{"model": "sound classifier", "dataset": "synthesized solo parts of chorales (CocoChorales)", "hop_length": 160, "win_length": 400, "norm": "layernorm", "inner_norm": false, "width": 384, "residual_init": "scaled_by_depth", "lr": 0.0016, "beta1": 0.9, "eps": 1e-08, "batch_size": 128}
Rows from block 3 of a small sound classifier, named by matrix and row number. Rows with one number belong to one neuron. Each number is 128 + 32 x the weight over its row's rms, rounded and kept within 0 to 255. All counts start at 0. After the name is the row's rms in percent of the matrix's.
After each neuron's rows are labels from the 100 clips, of 14976, where the neuron reaches its largest size: "top examples" is what is common among them. Only what is clearly more common there than usual is listed. The data: synthesized solo parts of chorales (CocoChorales).
# gate: MLP gate (model.blocks.3.mlp.gate.weight, 768x384), inputs 0-47
# fc1: MLP up (model.blocks.3.mlp.fc1.weight, 768x384), inputs 0-47
# fc2: MLP down (model.blocks.3.mlp.fc2.weight, 384x768, transposed), outputs 0-47

gate.621 131 [146 198  97 181  48 121 114 106 159 109 130 188 116 123  91 171 163  96 121 179 185 177 142  81  19 164 128 119 161  65 143 137  95 161 146 149 118 131 126 128 121 128 103 142 151 107 130 135]
fc1.621 124 [169 134  61 126 158 151  96 179 144 163 149  47 161 113  88 223 151 149 128  34 141  71 165 101  86 151 116  94 159  94 159 148 122 111 121 119  71 120 155 116 188 154 133 109 132  97 118 135]
fc2.621 145 [140  71 123 128 141 120 126 118 111 127  99 111 118 127 167 165 153 149 110 145 130 130 161 110 110 125 123 153 141  62 163 113 167  78 142 108 107 129 101 135 135 123 139 171 128 147 165 136]
top examples: horn; note F#4; note G4; note F4

gate.663 122 [157  91 116 196 137  82 126 128 216 169 122 111 145 127 110 104 125 150 159 101  88 136 182 204 172 128 162 118 155 105 112 110 116 120 131 156 161  92 156 130 140 131 121 121  75 171 131 187]
fc1.663 122 [164 174 125 207 114  63 138  74 154 149 132 166 202 119  96 131 123 134 186 141 124 138 125 162 163  71 135 114 176 110 168 125 157 148 127 191  70  77 147 160  90 142 177 113 135  91 170 121]
fc2.663 158 [111 161 124  64  96 172 127  88 128 115 124 134 123 102 111 129 135 144 113 105 146 167 155 131 131 107 119 151 107 127 164 126 121  69 184 128 134 195 118 119 141 111  87 140 170 136 160 156]
top examples: horn; note F#4; saxophone

gate.228 119 [137  91 180  57 129  88 155  66  98 168 108  66 141 118  79 120 149 108 149 151 111  58 187 146 188 154 184 127 165  86 114 138 149 145  91  91 102 109 121 131 125 213 125 107  90 161 118 125]
fc1.228 109 [111  81 128  78 128 176  62 118 190 132 144 187 121 137 124 120 191 106 127 132 167 154 149 131 118 151 148 106 134 115  88 126  99 189 160 117 141 130 190 146 142 125 162 170 110 154 141 121]
fc2.228 136 [132 136 142 136 148  97 137 182 172  46 181 153 142 123 149 139 119 156 136 159 127  79  81  69  74 173 105 109 167 109 176 122 145 143 126 117 147  95  95 144 142 122  75 119 129 159 111 160]
top examples: note G4; note F#4

gate.70 089 [198 166 153 120 158 120 215 158 146 138 147 113 173 143 130 152  81 147 116 136 142 112 170 132 125  81  81 138 141 117 143 110 168 135 182 147 140 126 158 140 148 160  80  78 107 143 146 116]
fc1.70 096 [117 210 180 125 171 128  30 139 136 110  95 133 170 136 165 159 117 139 120 159 129  94 135 132 119 172  77 129  88  85 130 150  60  89 149  66 138 120 121 138  78  75 137  42 147 148 135  69]
fc2.70 081 [145 134  68 122 150 103 174 116 138 144 122 151 127 141 111 127 111 118 117  84  78 109  94 115 158  78 125  90 111 113 145 135  86  92 122 111 135  94 150  39  36 112 122 135 138 103 108  61]
top examples: trumpet; note F5; note E5; flute

gate.732 102 [106 113  63 108 104 128 158  65 133 196 144 109 120 112 151 227 142  95 116  73 143 112 134 187 163 130 176 100 159 114 176 126 123  92 122  64 116 186 181 120 135 171 141 105 118  61 110 140]
fc1.732 104 [127 205 150 103 186 183 171  68 125 134 161 100 126 132 149 125  95 179 168 159  50 156 155 159  68  84  87 175 121 155  73 138 170 105 143  93 137 148  25 147 120  92 149 130 128 177 147 117]
fc2.732 117 [154 115  98 121 132 136 112 124 162 157 147 123 122 167 169 137 136  61 146 125 127 130 124  89 174 103 118 146 152 172 115 136 130 126 189 168 134 104 114 110  95 135 122 100 153 127  88 173]
top examples: cello; note A#3

gate.85 054 [ 99 145 137 181 123 128 118 116 138 106 168 137 114  74 128 124 161 114  79 101 138 193 111 175 194 106  76 159 101 117 158 199 108  68 111 206 118  97 145 115  37 139 113 150  84 112 120 105]
fc1.85 056 [ 63 147 132  82 105 144 123 155 170  85  89 147 132 134 146 146 123 132  65  82 170 126 160 133 133 151 199 112 109  86 176 170 121 202 108 121  81  88 158 103 111  82 155 107 128 120 118 117]
fc2.85 040 [100 168  94 134 142 118 174 110 113 160 109 136 115 142 194 151 145 117  43  77 126 126 174 153 203  73  93 107  98 136 112 157 117 161 142 163 151 131 114 140 145 114 126 153 164 112 134 167]
top examples: note G4; viola; note D#4; note F4

gate.369 107 [  3 205 127  88 122 147 115  91 125  95 158 217 119 143 166 129  53  91  95  91 125 106 101 143 140 126  96 122 101 131  88 110 129 109  98 125 132 120 139 146 127  93 117 151 151 159 133 110]
fc1.369 098 [ 89 104  96  82 120 150  86 151 113 161 138 121 151 155 121 113  92 122  84 139 100 124 131 111 167 143 229 152  88 119 115 144  89 136 160 167 143 122 146 128 136 113 160 125 147 131 115 130]
fc2.369 097 [142 101  62  99 171 110 122 121 172 115 128 123 117 130 119 139 128  93 119  73  75 138 131 105 151 175 154  88 144 102  84 116 166  97  89 156 121 112 155  94 104  87 112 157 164 103 166 208]
top examples: cello; note A#3; note G#3; note A3

gate.67 086 [148 121 144 103 130 103 105 146  98 157 142 133 126 115 107 167 100 114 113 147 114 126 115  83 114  98 122 122 185  67 102 129 102 154 132 145 166 115 151 114 146 150 121 154  95 173 117 141]
fc1.67 084 [135  63 125 102 120 149 197 106 131 151 105 211 142 136 154  96 110 154 132 109 113 166 163 137 159 128 144 135 180  75 106 138  94 126 137 119 131 136 121 120 132 135 148  84 132 193 127  97]
fc2.67 080 [ 74 155 129  89 119 140 183 124 122 201 114 143 151 102 139 117 108 157 105 110 134 123 132 122 115  87 142 141 123  94 135 156 159 147  45 130 114 134 118 126  77 117  67 150  94 150 132 148]
top examples: horn; note C5; note F4; note A#4

gate.634 110 [132 118 141  83  74 113 193  94 127 138 148 201 182 103 118  81 136 137 129 196 192 160 127 145 156 161  75 134 213  96 114 133 112  94 141  89 134 109  91 189 136 109 157 177 163 151 107 147]
fc1.634 120 [ 98 114 114 105 123  94 102  74 134 144 123 213 134 101  99 133 113 103 116 132 122  91 149 119 132 115 236 117  76 162 137 127 134  95 113 159 103 106 185 123 114 147 118 102 114 128 116 115]
fc2.634 089 [136 121 143 161 107 147 113 166 151 123 135 121 151 108  92 143 131 141 125  90 198 120  78 139 125 121  90 150 108 159 144 142 113 101 151 135 160 115 186 114 138 160 155  73 115 131  91 100]
top examples: cello; viola; note A#3; note G#4

gate.308 088 [132 127 200 121 129 147 162 140  79 137 127  90 141 175 131 150 115 146 119 168 113  84 151 111 201 156  41 125 104 123 135 139 173 196  95 120 136 146 106  97 172 137 123 176 135  94 142  75]
fc1.308 097 [123  54  89 103 134 163 126 142 104 120 126  80 123 134 174 128 143 138  84 181 116  98 139 104 111 114 173 137  86 139 107 140  86 122 116 120 105 185 122 150 182  96 137 116  71 116 131 143]
fc2.308 094 [ 95 142  83 101 159 108  93  99 202 133 142 111 119  87 134 114 146 126 113 195 112 131 144  58  35 131 110 104 109 137  80 149 188 142 195 143 103 148 147 131 121  93 183  76  50 150 108 129]
top examples: horn; trumpet; note G5

gate.641 103 [172 118 161 125  75 152 116 137 159 105 106 110 149 142 120 134 131 119 124 132 117 153 109 131 192 190 121  94 193 149 113 106 119 155 131  99 112 132 172 128 151 114 145 216 144 130 102 142]
fc1.641 098 [104 151 119 175  67 153 112 157 170 114 153 103 206 128 112  82  88 123 150 121 142 205 122 131 111  76 175  92  71  96 177 133 137  67 150 129 106  75 143 138 142  84 113  82 172  88 135  90]
fc2.641 085 [195 155 136  92 103 104  68 117 106  88 127 106 129 116 116 139  98 145 140 125 147 120 148 110 126 112 116 111 122 207 171 110 118  90 159 122 149 103 180  87 112 126 151  97 104 134 126 153]
top examples: horn; note A4

gate.393 066 [131 122  58 180 108  80 165 118 161 100 126  85 105 116 153  92 138 176 113 149  93  80 157 101 167 145 107  71 107 133 112 140 168 148 140 125 123  86 123 146  59 120 144 105 109 214 152 139]
fc1.393 062 [133  86 130 126  97 167 144 138 165 150 109 148  90 126 153 137 120  81  96  98 129 151 136 130 131 158  82 109  97 133  94 153 188 151 124 121 120 143 135 123 115 147 100 166 120 119  91 159]
fc2.393 048 [106 155  92 141  74 147  81 140 130 124 134 138 121 137 125 134 146 133  73 137 174 151  90 142 109 123 129 167 149  75 164 114 128 110  95 181  96 120 110 149 191 134 117 138 128 144  88  84]
top examples: cello

gate.446 098 [160  91 139 182  47 106 124  89 168 102 140 138 174  91 116 146 149 129 116 118 193 121 147 115 119 140  94 124 115 109 133 118 152 191 112  99 109 144 192 123 154 162 136 146 133 134 144 151]
fc1.446 100 [165 123 185 152 152 194 134 107  37 146  90  75 129  90 133 101 123 151 142  97  99 116 122 103 113 149 125 112 122 123 103 110 149  99  91 141 136  88 129  88 122  96 114 176  75 138 116 116]
fc2.446 102 [159 112 125 111 126 105 141 149 149 118 120 121 127 124 122 118 129 114 158 157 145 103  73 135 107 179 119 111 194 111 127  91 169  97 190 127  83 121 109  75 137 117 121 111 132  81 180 104]
top examples: cello

gate.111 097 [133 115 165 123 102 123 103 167  73 125 155 116 149 138 125 104  63 147  99 219 149 118 157  57  94  98  68 170 213 122 125 127 212 119 137 132 101 103 149 137 113 112  85 169 158  69 124 127]
fc1.111 100 [187 166 104 194  85 119 124 190 141 152  85 133 111 131 142 167 101 118 158 104 127 213 110 142 184  68 154  73 106 157 159 154 105  94 124 158 160 128 185 142 149 142 144 151  92 133 116 123]
fc2.111 104 [ 52 170  78 135 117 184 104  91  70  97 136 196  97 137 137 143 140  93 173 103 138 144 138 124 108 175 129 146  97 157 119 141 101 102  62 148 109 112 125 174 153 136  98  93 136  64 130  96]
top examples: trumpet; note F5

gate.243 057 [132  62 101 140 107 127 191 163 113 144 140 203 111  98 132  99 123 140 140 139 103 156 103 166 216 124  81 185 213 128 121 115 155 123 109 170  88 139 160 132 117 123 133 184 158 126 112 135]
fc1.243 061 [208 174 106 143 101 133 125 146 132 158 114 142 114 127 107 144  92 131 120 174  73 154 116 153 108 114  90 132  61 104 123 100 100  95 158 151 108 135 101 100 125 145  68 128 131 192 142 125]
fc2.243 045 [ 96 171  58  99 157 100  46  81 129 114 107 112  82 148 108 135 108  91 164 118 137 141 163 165  97  88 124 136 142 118 121  96 159 151 105 157 137 105 188  95  60  98 112 200 130 126 134 168]
top examples: trumpet; note F5; note G5; note D#5

gate.104 075 [144 231 149 114 166 128 121  63 144 117 108 172 110 131 156 158 105 133 124  88 105 132 179 113 147  60 160 126 154  89 104 147 126 104 159 128  89 127 149 141  82 150 112 151 112 137 111 127]
fc1.104 079 [131 126 134 117 119  63  91 114 165 145 119 141 119 149 119 152 131  93 135  96 130 206 162 142 132 179 110 127 139 122 115 135 143 176 131 111 129 103 138  99 131 113 113 153  97  86 108 110]
fc2.104 069 [ 73 178 133 132 176 115 147 154  95  98 111 114 145 167 156 124  77 126 124 123  67 103 155  93 102 177 101 137 168 113 120 117 155 124 185 122 128 134 173 138 132  97 164 138 125 106 134 150]
top examples: horn; note A#4; note B4; note C5

gate.53 116 [120  44 100  56 111 123 158 148 121 182 110 102 123 126 153 127 143 110 124 118 205 143 139 195 133 123 183 136  77  82 155 132 145 118 158  82 177 149 101 134 125 110  88 145 181 204 124 140]
fc1.53 118 [111 156 141 143 143 114  12 119 120 141 115 160 118 147 159  93 132 112 138  95 143 114 107 110  83  53 181 109 120 101 136 126 134 172 132  91 131  98 163 151  55  99 109  39 174 167 158 121]
fc2.53 118 [ 89 145 141 175  94  79  99 188 141 141 136 107  98 158 153 150 172 165  76 120 115 106 112 124 179  70 157 107 112 111  99 148  98 151 104  73 115 171 121 146 171 156  81 162 108 125  96  83]
top examples: cello; note D#4; note B3; note A#3

gate.563 115 [234 104 126 152 143 117 191  94 150 168 126 112 125 138 140 116 138 128 156 185 176 133 127 142  98 195 155 152 102  92 174 132 136 129 135 142  60 172 116 159 150 139 109 153  86 146 149 188]
fc1.563 118 [174 117  91 186 126 152 135 156 105 122 135 176 111 128 142 131 134 137 151 123  98 184  95 129  67 146 172 172  89 123 161 120  93  87 137 109 123  80  58 121 104  99  84 135 136 186 129 127]
fc2.563 144 [104 182 110  73 141 101 213 106 112 126 133 182 121 147 131 125 108 118 109 117 131 121 159 192 130 165 117 155 135 137 140 103 104 117 118 168  97 147 100 194 128 139  69 220 148  98 151 166]
top examples: note G4; violin; oboe; note A4

gate.293 142 [156 205 147 146 138 138 131 145 118 131 138 137 143 125  98 111  95 130 124  62 174 176 136 104 145 198 174 138 168 179 173 115 198 124 138 143 155  91 170 131 109 139 103 133 151 169 146 148]
fc1.293 144 [ 95  45  53  64 114  97 173  57 162 121 126 158 147  78 164 122 152 106 130 119  69  93 176 171  97  88  76 130  56 131  98 136 100 116 130 120 122 137 128 134 100 106  99  88 108  72 118  94]
fc2.293 173 [ 96 130 103 167  78  85 162  90 106 104 118  90 139 141 140 142  60 126 134 101 135 112 111 169 155  85 196 167 142 133  96  92 146 162 132 101 148 130 154 100  74 146 111 182 116 156 139 139]
top examples: horn; note A#4