A small sound classifier, trained from scratch.
Model: 14.3M parameters, log mel input, arch convnext, norm layernorm, activation swiglu, width 384.
Training: adamw at rate 0.0016, 7200 steps.
Data: trained on synthesized solo parts of chorales (CocoChorales), 39062 training examples.
Rows from block 4, named by matrix and row number. Rows with one number belong to one neuron. Each number is 128 + 32 x the weight over its row's rms, rounded and kept within 0 to 255. All counts start at 0. Numbers have three digits each. After the name is the row's rms in percent of the matrix's.
# gate: MLP gate (model.blocks.4.mlp.gate.weight, 768x384), inputs 308-383
# fc1: MLP up (model.blocks.4.mlp.fc1.weight, 768x384), inputs 308-383
# fc2: MLP down (model.blocks.4.mlp.fc2.weight, 384x768, transposed), outputs 308-383
gate.696 078:076077071119144127035151168112194143125080123127160106123160155118165154134140166164105127163104091081136073087108167107137122115149147131121138175105165106131067140118124104154096171121147140136116091150063127135127199138112174
gate.697 073:155117165081094146129183162147176096161116106165157139140161079119115175116132046111109112130187215101109088135098104155158186114201126127167121131172133141091114149131159107127162015117143140130113182038075149134136122158116152
gate.698 106:136144125090150150109189105126150181117121170122104140138125153142139151128091240147153111042160151115120113124103156125161133125106106137157114102144171115137089118192148150139142086133106138171101156162124141083136105133102080
gate.699 118:104126159145163094176106108168145113154121115153143157121112143118101086132111080114131132130125044127139084166214169162114123121138149119109114106189134035124107198168118153093148130139115134113131118212137126144111077177120169
gate.700 084:117112124178139083166210130129123182143152098145203131084142139143141111136144203156160130103115169078177131148158074110133097078109112147146176109145166154144127113149134149125127210155160077182118119148145175152118041156144082
gate.701 084:129101140162126097095134099116135181102165122103125108137152169121105106091145070128113130140167091124141116200145025143141171149118146139121089148105145123127113077116131147103125179136147107124127056112127136100125090062101141
gate.702 157:130099097128124164048108117130153102148107155120127143134110115204158094136117157173170104124100101107119082192104154123062156102139097145197101104128191116141142092163059136151171128141147120145104134100119139113147138124149121
gate.703 066:130072110069115098201111138113145136114116249145083142129159147141110122133148117153127151096148120117200068101148131153150146142135110156149153179131105167169116130172116105176126037156160114137161090124175094115094205174170137
gate.704 103:143107144123103148142117132101180121134121186111233139114141111110104128119107137135147113111170107099121122147056195129180094159149081116138132034128143092156128124156102094113109027089110147131097167089134107103150156058083154
gate.705 149:107035122125121159124145138125113104159137176128077121185133124174136150121128106178108115144084112130147118159160104144129115076108145144165113108147250129148169108107120166146149148120150081162147114162140125128130094153150151
gate.706 095:117122089096180144123054096098136121186135093161108121102159082164159156122132128091107123130116165140112101134112173117150101129137132126118112127096133130143167100166122108135133037125143121134142111130103132167146156154119173
gate.707 101:123132142088105138062141169151126155137108070118165127132146082136121130090104076096067151121153136113092122107146125135192135133129084117153098105082144141159087136128170169104107168136162209117123161148102165123123140108133114
gate.708 110:151087153174115136123176121146112116136117092152177183119102147092124144160103066147120120079140118131130082137170111147130086099123126098157113171154140162131089092107154128161148085114124082133134171126131143146126116137124161
gate.709 065:148130138174115206163103129119158149111117094110152054116116140110092110130137059094162137181166122147132139109101170125114123117128061082161137110036157147126113107099142163099171049082118141155103129119098138115132047140110145
gate.710 108:163086166102128132112126142099195150128073201124140085129144122146111101134119251193116130102145175119157102136097121152109127121128129140149125109108147136147070147135120090119132151096121113121115163109166099132130119073129144
gate.711 132:122114108177124116128078107100160147149085092121104135122140089085150168124123103116153139108119122103128149106144166119148163140123124115115104056164175114190208142112133156152109152145131174114094139153104137163139123132125147
gate.712 077:101129146100110061087114163107120143163118086150149089159164133176164150158095117179119116205091094068163129108137163144155157175122163144143151140115151106160104115181107150154133088145107121093083144163123140114117070164137130
gate.713 067:108134164173117157061163138128147144149080148148157179142098101156121173127090092124108132183113144118103142091166127155162094112139145129143127179133116121116197113141095145100150221183151133114133105143125166051123216124080143
gate.714 113:160119076132119152189064090142137115128133189136052120137136193155136102133124127088112143205110113102160147121126151125166130111112072133119114111116144111139120113133115187185097070115157118143123138120158117148142074116113113
gate.715 085:128137109185114118126179129148157178182154203128149113125170076168106168103107243138145118075148192139139127110179112138151123129102139108084162163048119159147150127096148146105133074171110121140114139139178159136144129114142122
gate.716 058:106112145109084161105141103088126134188148094125165100127117143148179077148151130103117130134172181146111151140143113159114127117104137124103096180181125121137153175121111065112132096162165116126099111128117131129074148089098124
gate.717 102:127107096118077111148196141118084107098123093084090116154157122154104188122116122094165124139164151130143106126142153130158187121173071121128104141155190166130190108097140144053200054105118130168128171094107123173120084053117132
gate.718 092:103132143113131117137179148088119096117172122117179113116213131122113141142130095184135094046106150139095129090105139136119149147163055092132106150072148151145149087170109121135153138131087089169122191113062105073103104050107058
gate.719 126:111050098144125137103135154142173115137190133151128142160239112144165070100127174132131104155074187143095113100193151111105111166154121113157136113138124125132068121126124060138147138133147141142145071132140131131147122142149118
gate.720 097:118099128179103107034136103130137109124133223104112115127081119139141148101116145186161108109148117122143131157086176128066151126119121131144159112103142138121174129103144116078107108142170109056111191129126117124120149117078159
gate.721 115:152126137082110129088122106113104126145132123130120140155115166137159141133128200078140117075115131130122103107104174135176088086162126100136122145085129130139079160134116117153143096164123127132115110132074134126147176189144119
fc1.696 085:170125178203134168217157125168103128135122058163174152150131148131153167134121215172167176161136115179096109108102153163192126162125160142122120113089158102166105120144087163140119180139112117169105158089161127113147135124146078
fc1.697 082:153136097080131136128065153137074142119091066114136112141132189110137140118134182157139122193120067115146141078063195140166102120159141157145096137107107107126085148172135161127145102176142155146101121148090115155147104103132132
fc1.698 103:120149154133143115166092123184103117095161196116140155164090136141151177115145114157117126067101143149150148113181166144105145095181110140105150138204094112123113144191121127152153141152152134118107156143116128133124100184138150
fc1.699 122:157084082179154111080179147143104124146155162124130135170126189093128154129128057164153137114113185167166104176170105149110096150114174103096115114255120118121146129183138097105130229108131118171146159103117145105140082142110137
fc1.700 083:108117141037133100143138112116138153131184117120129132133132110161110135106164130143164112180159100056126164092148156135114098140131148127100089153028113157102147095097084108090152139126139084140159084164131144131125107129124173
fc1.701 081:060144120153112119118131120147150159109163146098208086156116131098098138179141075168148115125090103043159137151127071140164114106132098089138098110086139127161111104116119131157121049116112102158141148096125133084103120099129136
fc1.702 152:086121117155185184112072167132157150107145150169112160147098179098155151138117180095106141098154116146096080087117212131166143122127098106063146099075061086124118184103130187159151131095095129101123171114084088119159140172150121
fc1.703 077:116108148135127120101068142180122066167117148155170142107180117112135157149163201133155141129128254128101105106094066123148101134177142118161160106112125111129080145074098124148155132148113161185141134094061165107120201209159107
fc1.704 106:167145137049103061129114111112106155129101150142109096101088134138107096144123091155165138080112158108129167115113075090186139132124116143152109082255094118112089120161125108145125121146151140099105165136103140101136114088103148
fc1.705 144:122115091110180205068171124111144112165096137154073097103150164198145143159177106107138109135124195147156140164159097134095076095120142152182147158184211135128095096186175098151144173153183131161106156117110140160156141101136146
fc1.706 096:118121102180113075105129118124082113113146066119128131098144178113136131163112050104096126102120110123187109060150129110130071119130150080159124088085126195088071063140148094156149239107168121181146125155166136170136115073100148
fc1.707 108:227134172109077162186176144156112202152149143165183131145038106148103108118163127072102134159157162203129222149066107185176070130106114093189186100130151156152120133110143179158092127158107144098149189137162095192117113163127122
fc1.708 109:122118123102073083130134162091088120102141146060124122117157099157147086107144064056072105085143159075180163129112156099112173149100106128158099081149143142129172118138082129064122090104157112098124158127120116085129111123111186
fc1.709 081:131142140107133121131094146080118106126142112089146097113120116128104123148111079176136148144148099114128157103070145117102159112114108116121096131112118161110153090123091162069150172112085110133104130147177164121126204136119089
fc1.710 104:139205081171186155113128098093131109110148171124119040139116186093103154113108142086168153120156185161113088133090192128100136113118111114148147085059151114084146113121110148136106128134113086193135163193069127158135147211132079
fc1.711 130:133110122139087116066140125121126113143084103095085042119227123140147127115148078089115121122093127159110120107146068127060136159137136098154093086108151176115130094137128187096150087139116160135094076096117135098143153104105098
fc1.712 078:089107143104117142146058145120111147113098000088155091093150161118114216097119035113163131138160133116148157086084080146147118148193122124107150094210101117080107155128125092080176118049135117109134141161170084133135146070110137
fc1.713 077:091153123109167104092061157108057139147147039161184080096105107138125143123149054125110128181134094119112163144126239132084146132150107124113086155190123117104134152170096099085146187154129121123093069178083099088114163132133085
fc1.714 125:122121128162112108129119135112099125104087119079146121089121149083122095152135153136109128214119067119151167122121133144076147103122096151101136132054162173152119098133131121122119114111158123135054077092058132105144104157142086
fc1.715 089:126163133173120105168246134118105114141136109134137139146132136152164109154151175099138134138126186147118186145156083120081092151095126162160151101101137135153091113196135122115115123117156103068130114181136151119142173030128128
fc1.716 079:130129138176129108139151091123076115117165159112181147131096122155115100124120166127118128009141015117143111145137144129074137144105122103121108117092096171111148141113127133153127156138113070097096140078156126125143048096125094
fc1.717 092:142116063171122096103092121126140143144177165174098118126121151178129092124162142064077131160157110110079129143151173128194122102141188142126150153109080158137117131178154087188133214131164145100143000099159107111144180162101145
fc1.718 086:132154129055217137107073160113103109145137163147133117139169125159152090135124121086121104142153166171112131112116106124138156160189117112111133114097119083125128156151111164119165124143095142105137187141100132124102109091100146
fc1.719 135:168132127061167141112170139147093099120128137130084173167202107092132069133114100085103092089167120136125146118109150097084103170169117119115116136134112148155119082175177122104121124106161192118140173123133122133135122131131135
fc1.720 096:166095117207120097125133142115123105089120197129095150105168084137124087115149091136148117155105157146127128124104154153131158189122118124134146147097149099151118123088112119102132042145148149080174149123105129087120174052128154
fc1.721 109:156131079000182113157058131118165141142145085107110125140155088109125115139097137100125144070128059084117084200143118109128188125121117122101120135126093156128066115142134113125153068097125118123140155141180068122130191167135152
fc2.696 068:126143123136126172130175168137096124141123162102137113151098229186072121137134084155131086163158121095110102071102148126137114136124122143125117074126095145090119085085128103138186111117144139142109110147161163141181085115077179
fc2.697 045:124090168074146135124116123086072136146128100139127120113117138125097108161121124159176136106162136127122075106117135104155134135101140140118098103175173126119091097135117114121161117163111125133151141110170127162105136092119132
fc2.698 081:125145089150123127134129101158111146138154094108152163148082108120120120080108108135158108196074178129159124169180184108162148121179126154163124163118138074160176104172111185066099153190131160138095094105145167147071137148164198
fc2.699 111:132096082099102117106136118104153128158119103136131130144153176145131110112144141141092000152079140124110147119156083188070114128136128168123147101094152177107132113078083122124075127091118163128128109167154123136136032127124171
fc2.700 073:143127125140134189117139120102138070146146058144176086143140135118112185127168143113159104139125090126108146193166132124156119144122085116118123095176130123116096175080144125182176130089097114140137103142118112193156121097137135
fc2.701 064:109112115083149141138064146104131200070117111102043155094168138117155163171106091064128158133067141106092076135113161141079068136134145166155083141206163152129113146126103151133126144108129114135094190109087158147129109107147137
fc2.702 250:070066083122097170116166161166117128099147123118165106137106079056124128113119112155134025090121114101146011120094165099119153100120110160083072096146137158079107089093090164116103076057141106124125092079157191122094115122141103
fc2.703 060:120080152101157132135128170086151137136151122122171132137218131108161106182131083137094125050189129126099184131077130120160153102117149125105180082097114140116110113133102103115075124139165156163163136113119092100169208142174074
fc2.704 082:140140079114143131142159113070150119150171195114094142099147078150082167159094134139128053130145194093102124105141132111138058152112190076167138087110154128142163152164114106078112137074113101209193170142082125121087156121180127
fc2.705 199:140113127112111040111136166112111130181125110143099107146163163179100089090114139136117087093038104133093116153133051108102115169120128064182114097087163120114154161129124132122166109122104114134160117159089126103138153094140098
fc2.706 135:085149101139113174119110110095069159097114143134076086098092114088134124115152154067101123125170109104127135127149190083135070124106136138070128147155097117134091108098146143111127150149075118097118165105102114101092143128109117
fc2.707 117:169178127126142103140140202102062098166161170140117141150127164208114146107151051157132168144148137136115128149137125124112117154152120074125108125166104138103150094137140133155164113037125158181155078097098156079167116197140154
fc2.708 111:108180131183121112116087172165102148127156157122152137116106123119115096122138118077094238190081102147102161127163106177168047106118104135095088114179093149120187115111162146170039134109125122175143136127108150165160128074132125
fc2.709 047:083178087115174185130133147159074144127177082137093103120159123132102117139138153051105093123065163101124170138172102119137123139164143160099125084110145205114090106122120174152128138098089169152165145105167143121082157116118170
fc2.710 123:196117120115085148097134116041125130120062081160108118136183102123117067150172137095094042082099106127098189104158067157095179158143072174078122046108137151117092132109039127115089125128123157136146115144147087130126079153086131
fc2.711 129:122135110133096149127125141067139098176096090174104138123142182121181183098124152116106115083065084153133042175132047150137120064131097165113146109100157189138099106063140239139072104120095123134135114118113117144146108118121111
fc2.712 060:116110136123124108127163111039109027137157196103081084102096083131120158135133119104114139114186123132155130135103085151103072113136111096119147093140104107153105147138160093189154118075129114113153154167087129104114169076112107
fc2.713 038:118161175170116142143105124058120151107155184117160109125062101118089207157118147104138116128118111117155099206094165118130106113117121088131127117048119124125151152169108101156095121112138115124140090077137138096082069148158132
fc2.714 154:130112078159181126135105107082128216108164114124160180129116148109110112139154161154124140157178119148143140157134179076112094156087169120148046163169132046153139150172043141135125134106141125146143071087162193112154126148108119
fc2.715 061:116053148126115154132122128137147068186124108139077121121146182132106115125104165140115129108094173138092135133125088107121147162145122090150124134112184088107157136169105127055191180128144101163051102083081124113110125150143158
fc2.716 048:132199122126087129135121113153027088145143095153152125120064148126098121088149157091068239156112086142153142113163129111196079151084088123118117063100097154190125134111116094124147125176130163111129164154159132138135151109137077
fc2.717 103:112140098089087116092114154035159055112123086153125090117156104144143091140149144126094223098105138131087129122112119152134089145181160201129194096109150132131132153139100124049133129122132155055150189205164127137097146097098135
fc2.718 084:122094180088130148137134123067110181125073115121097165131081108164138141199111109149168118098086122087100087121094040157116164125185129085178094120086160109100119130140147113192126140173158149087119089114090103147102134149096137
fc2.719 168:111113099123117137151152124145118072113102179157112126121120128113157187184141161102098202110183099161075177112140095146127115126101045131104110125096143114115104160164128223185136078113099134089157120116133113111128110169127115
fc2.720 070:075112093131158161105097145170121152109165121148108146113118119127071185117107116112125077082200150143127150126143174113151102136126087164118132168095117098058167128185180137173166134114076137135160193096092102140160104128194136
fc2.721 098:121150122127142127142096162046122140064146179094098087145124121177067151151137148103134174157142185139176081132148105129118089160205142089151150108148141136133145147137125139167157159101154109131169079122097166127152201141109097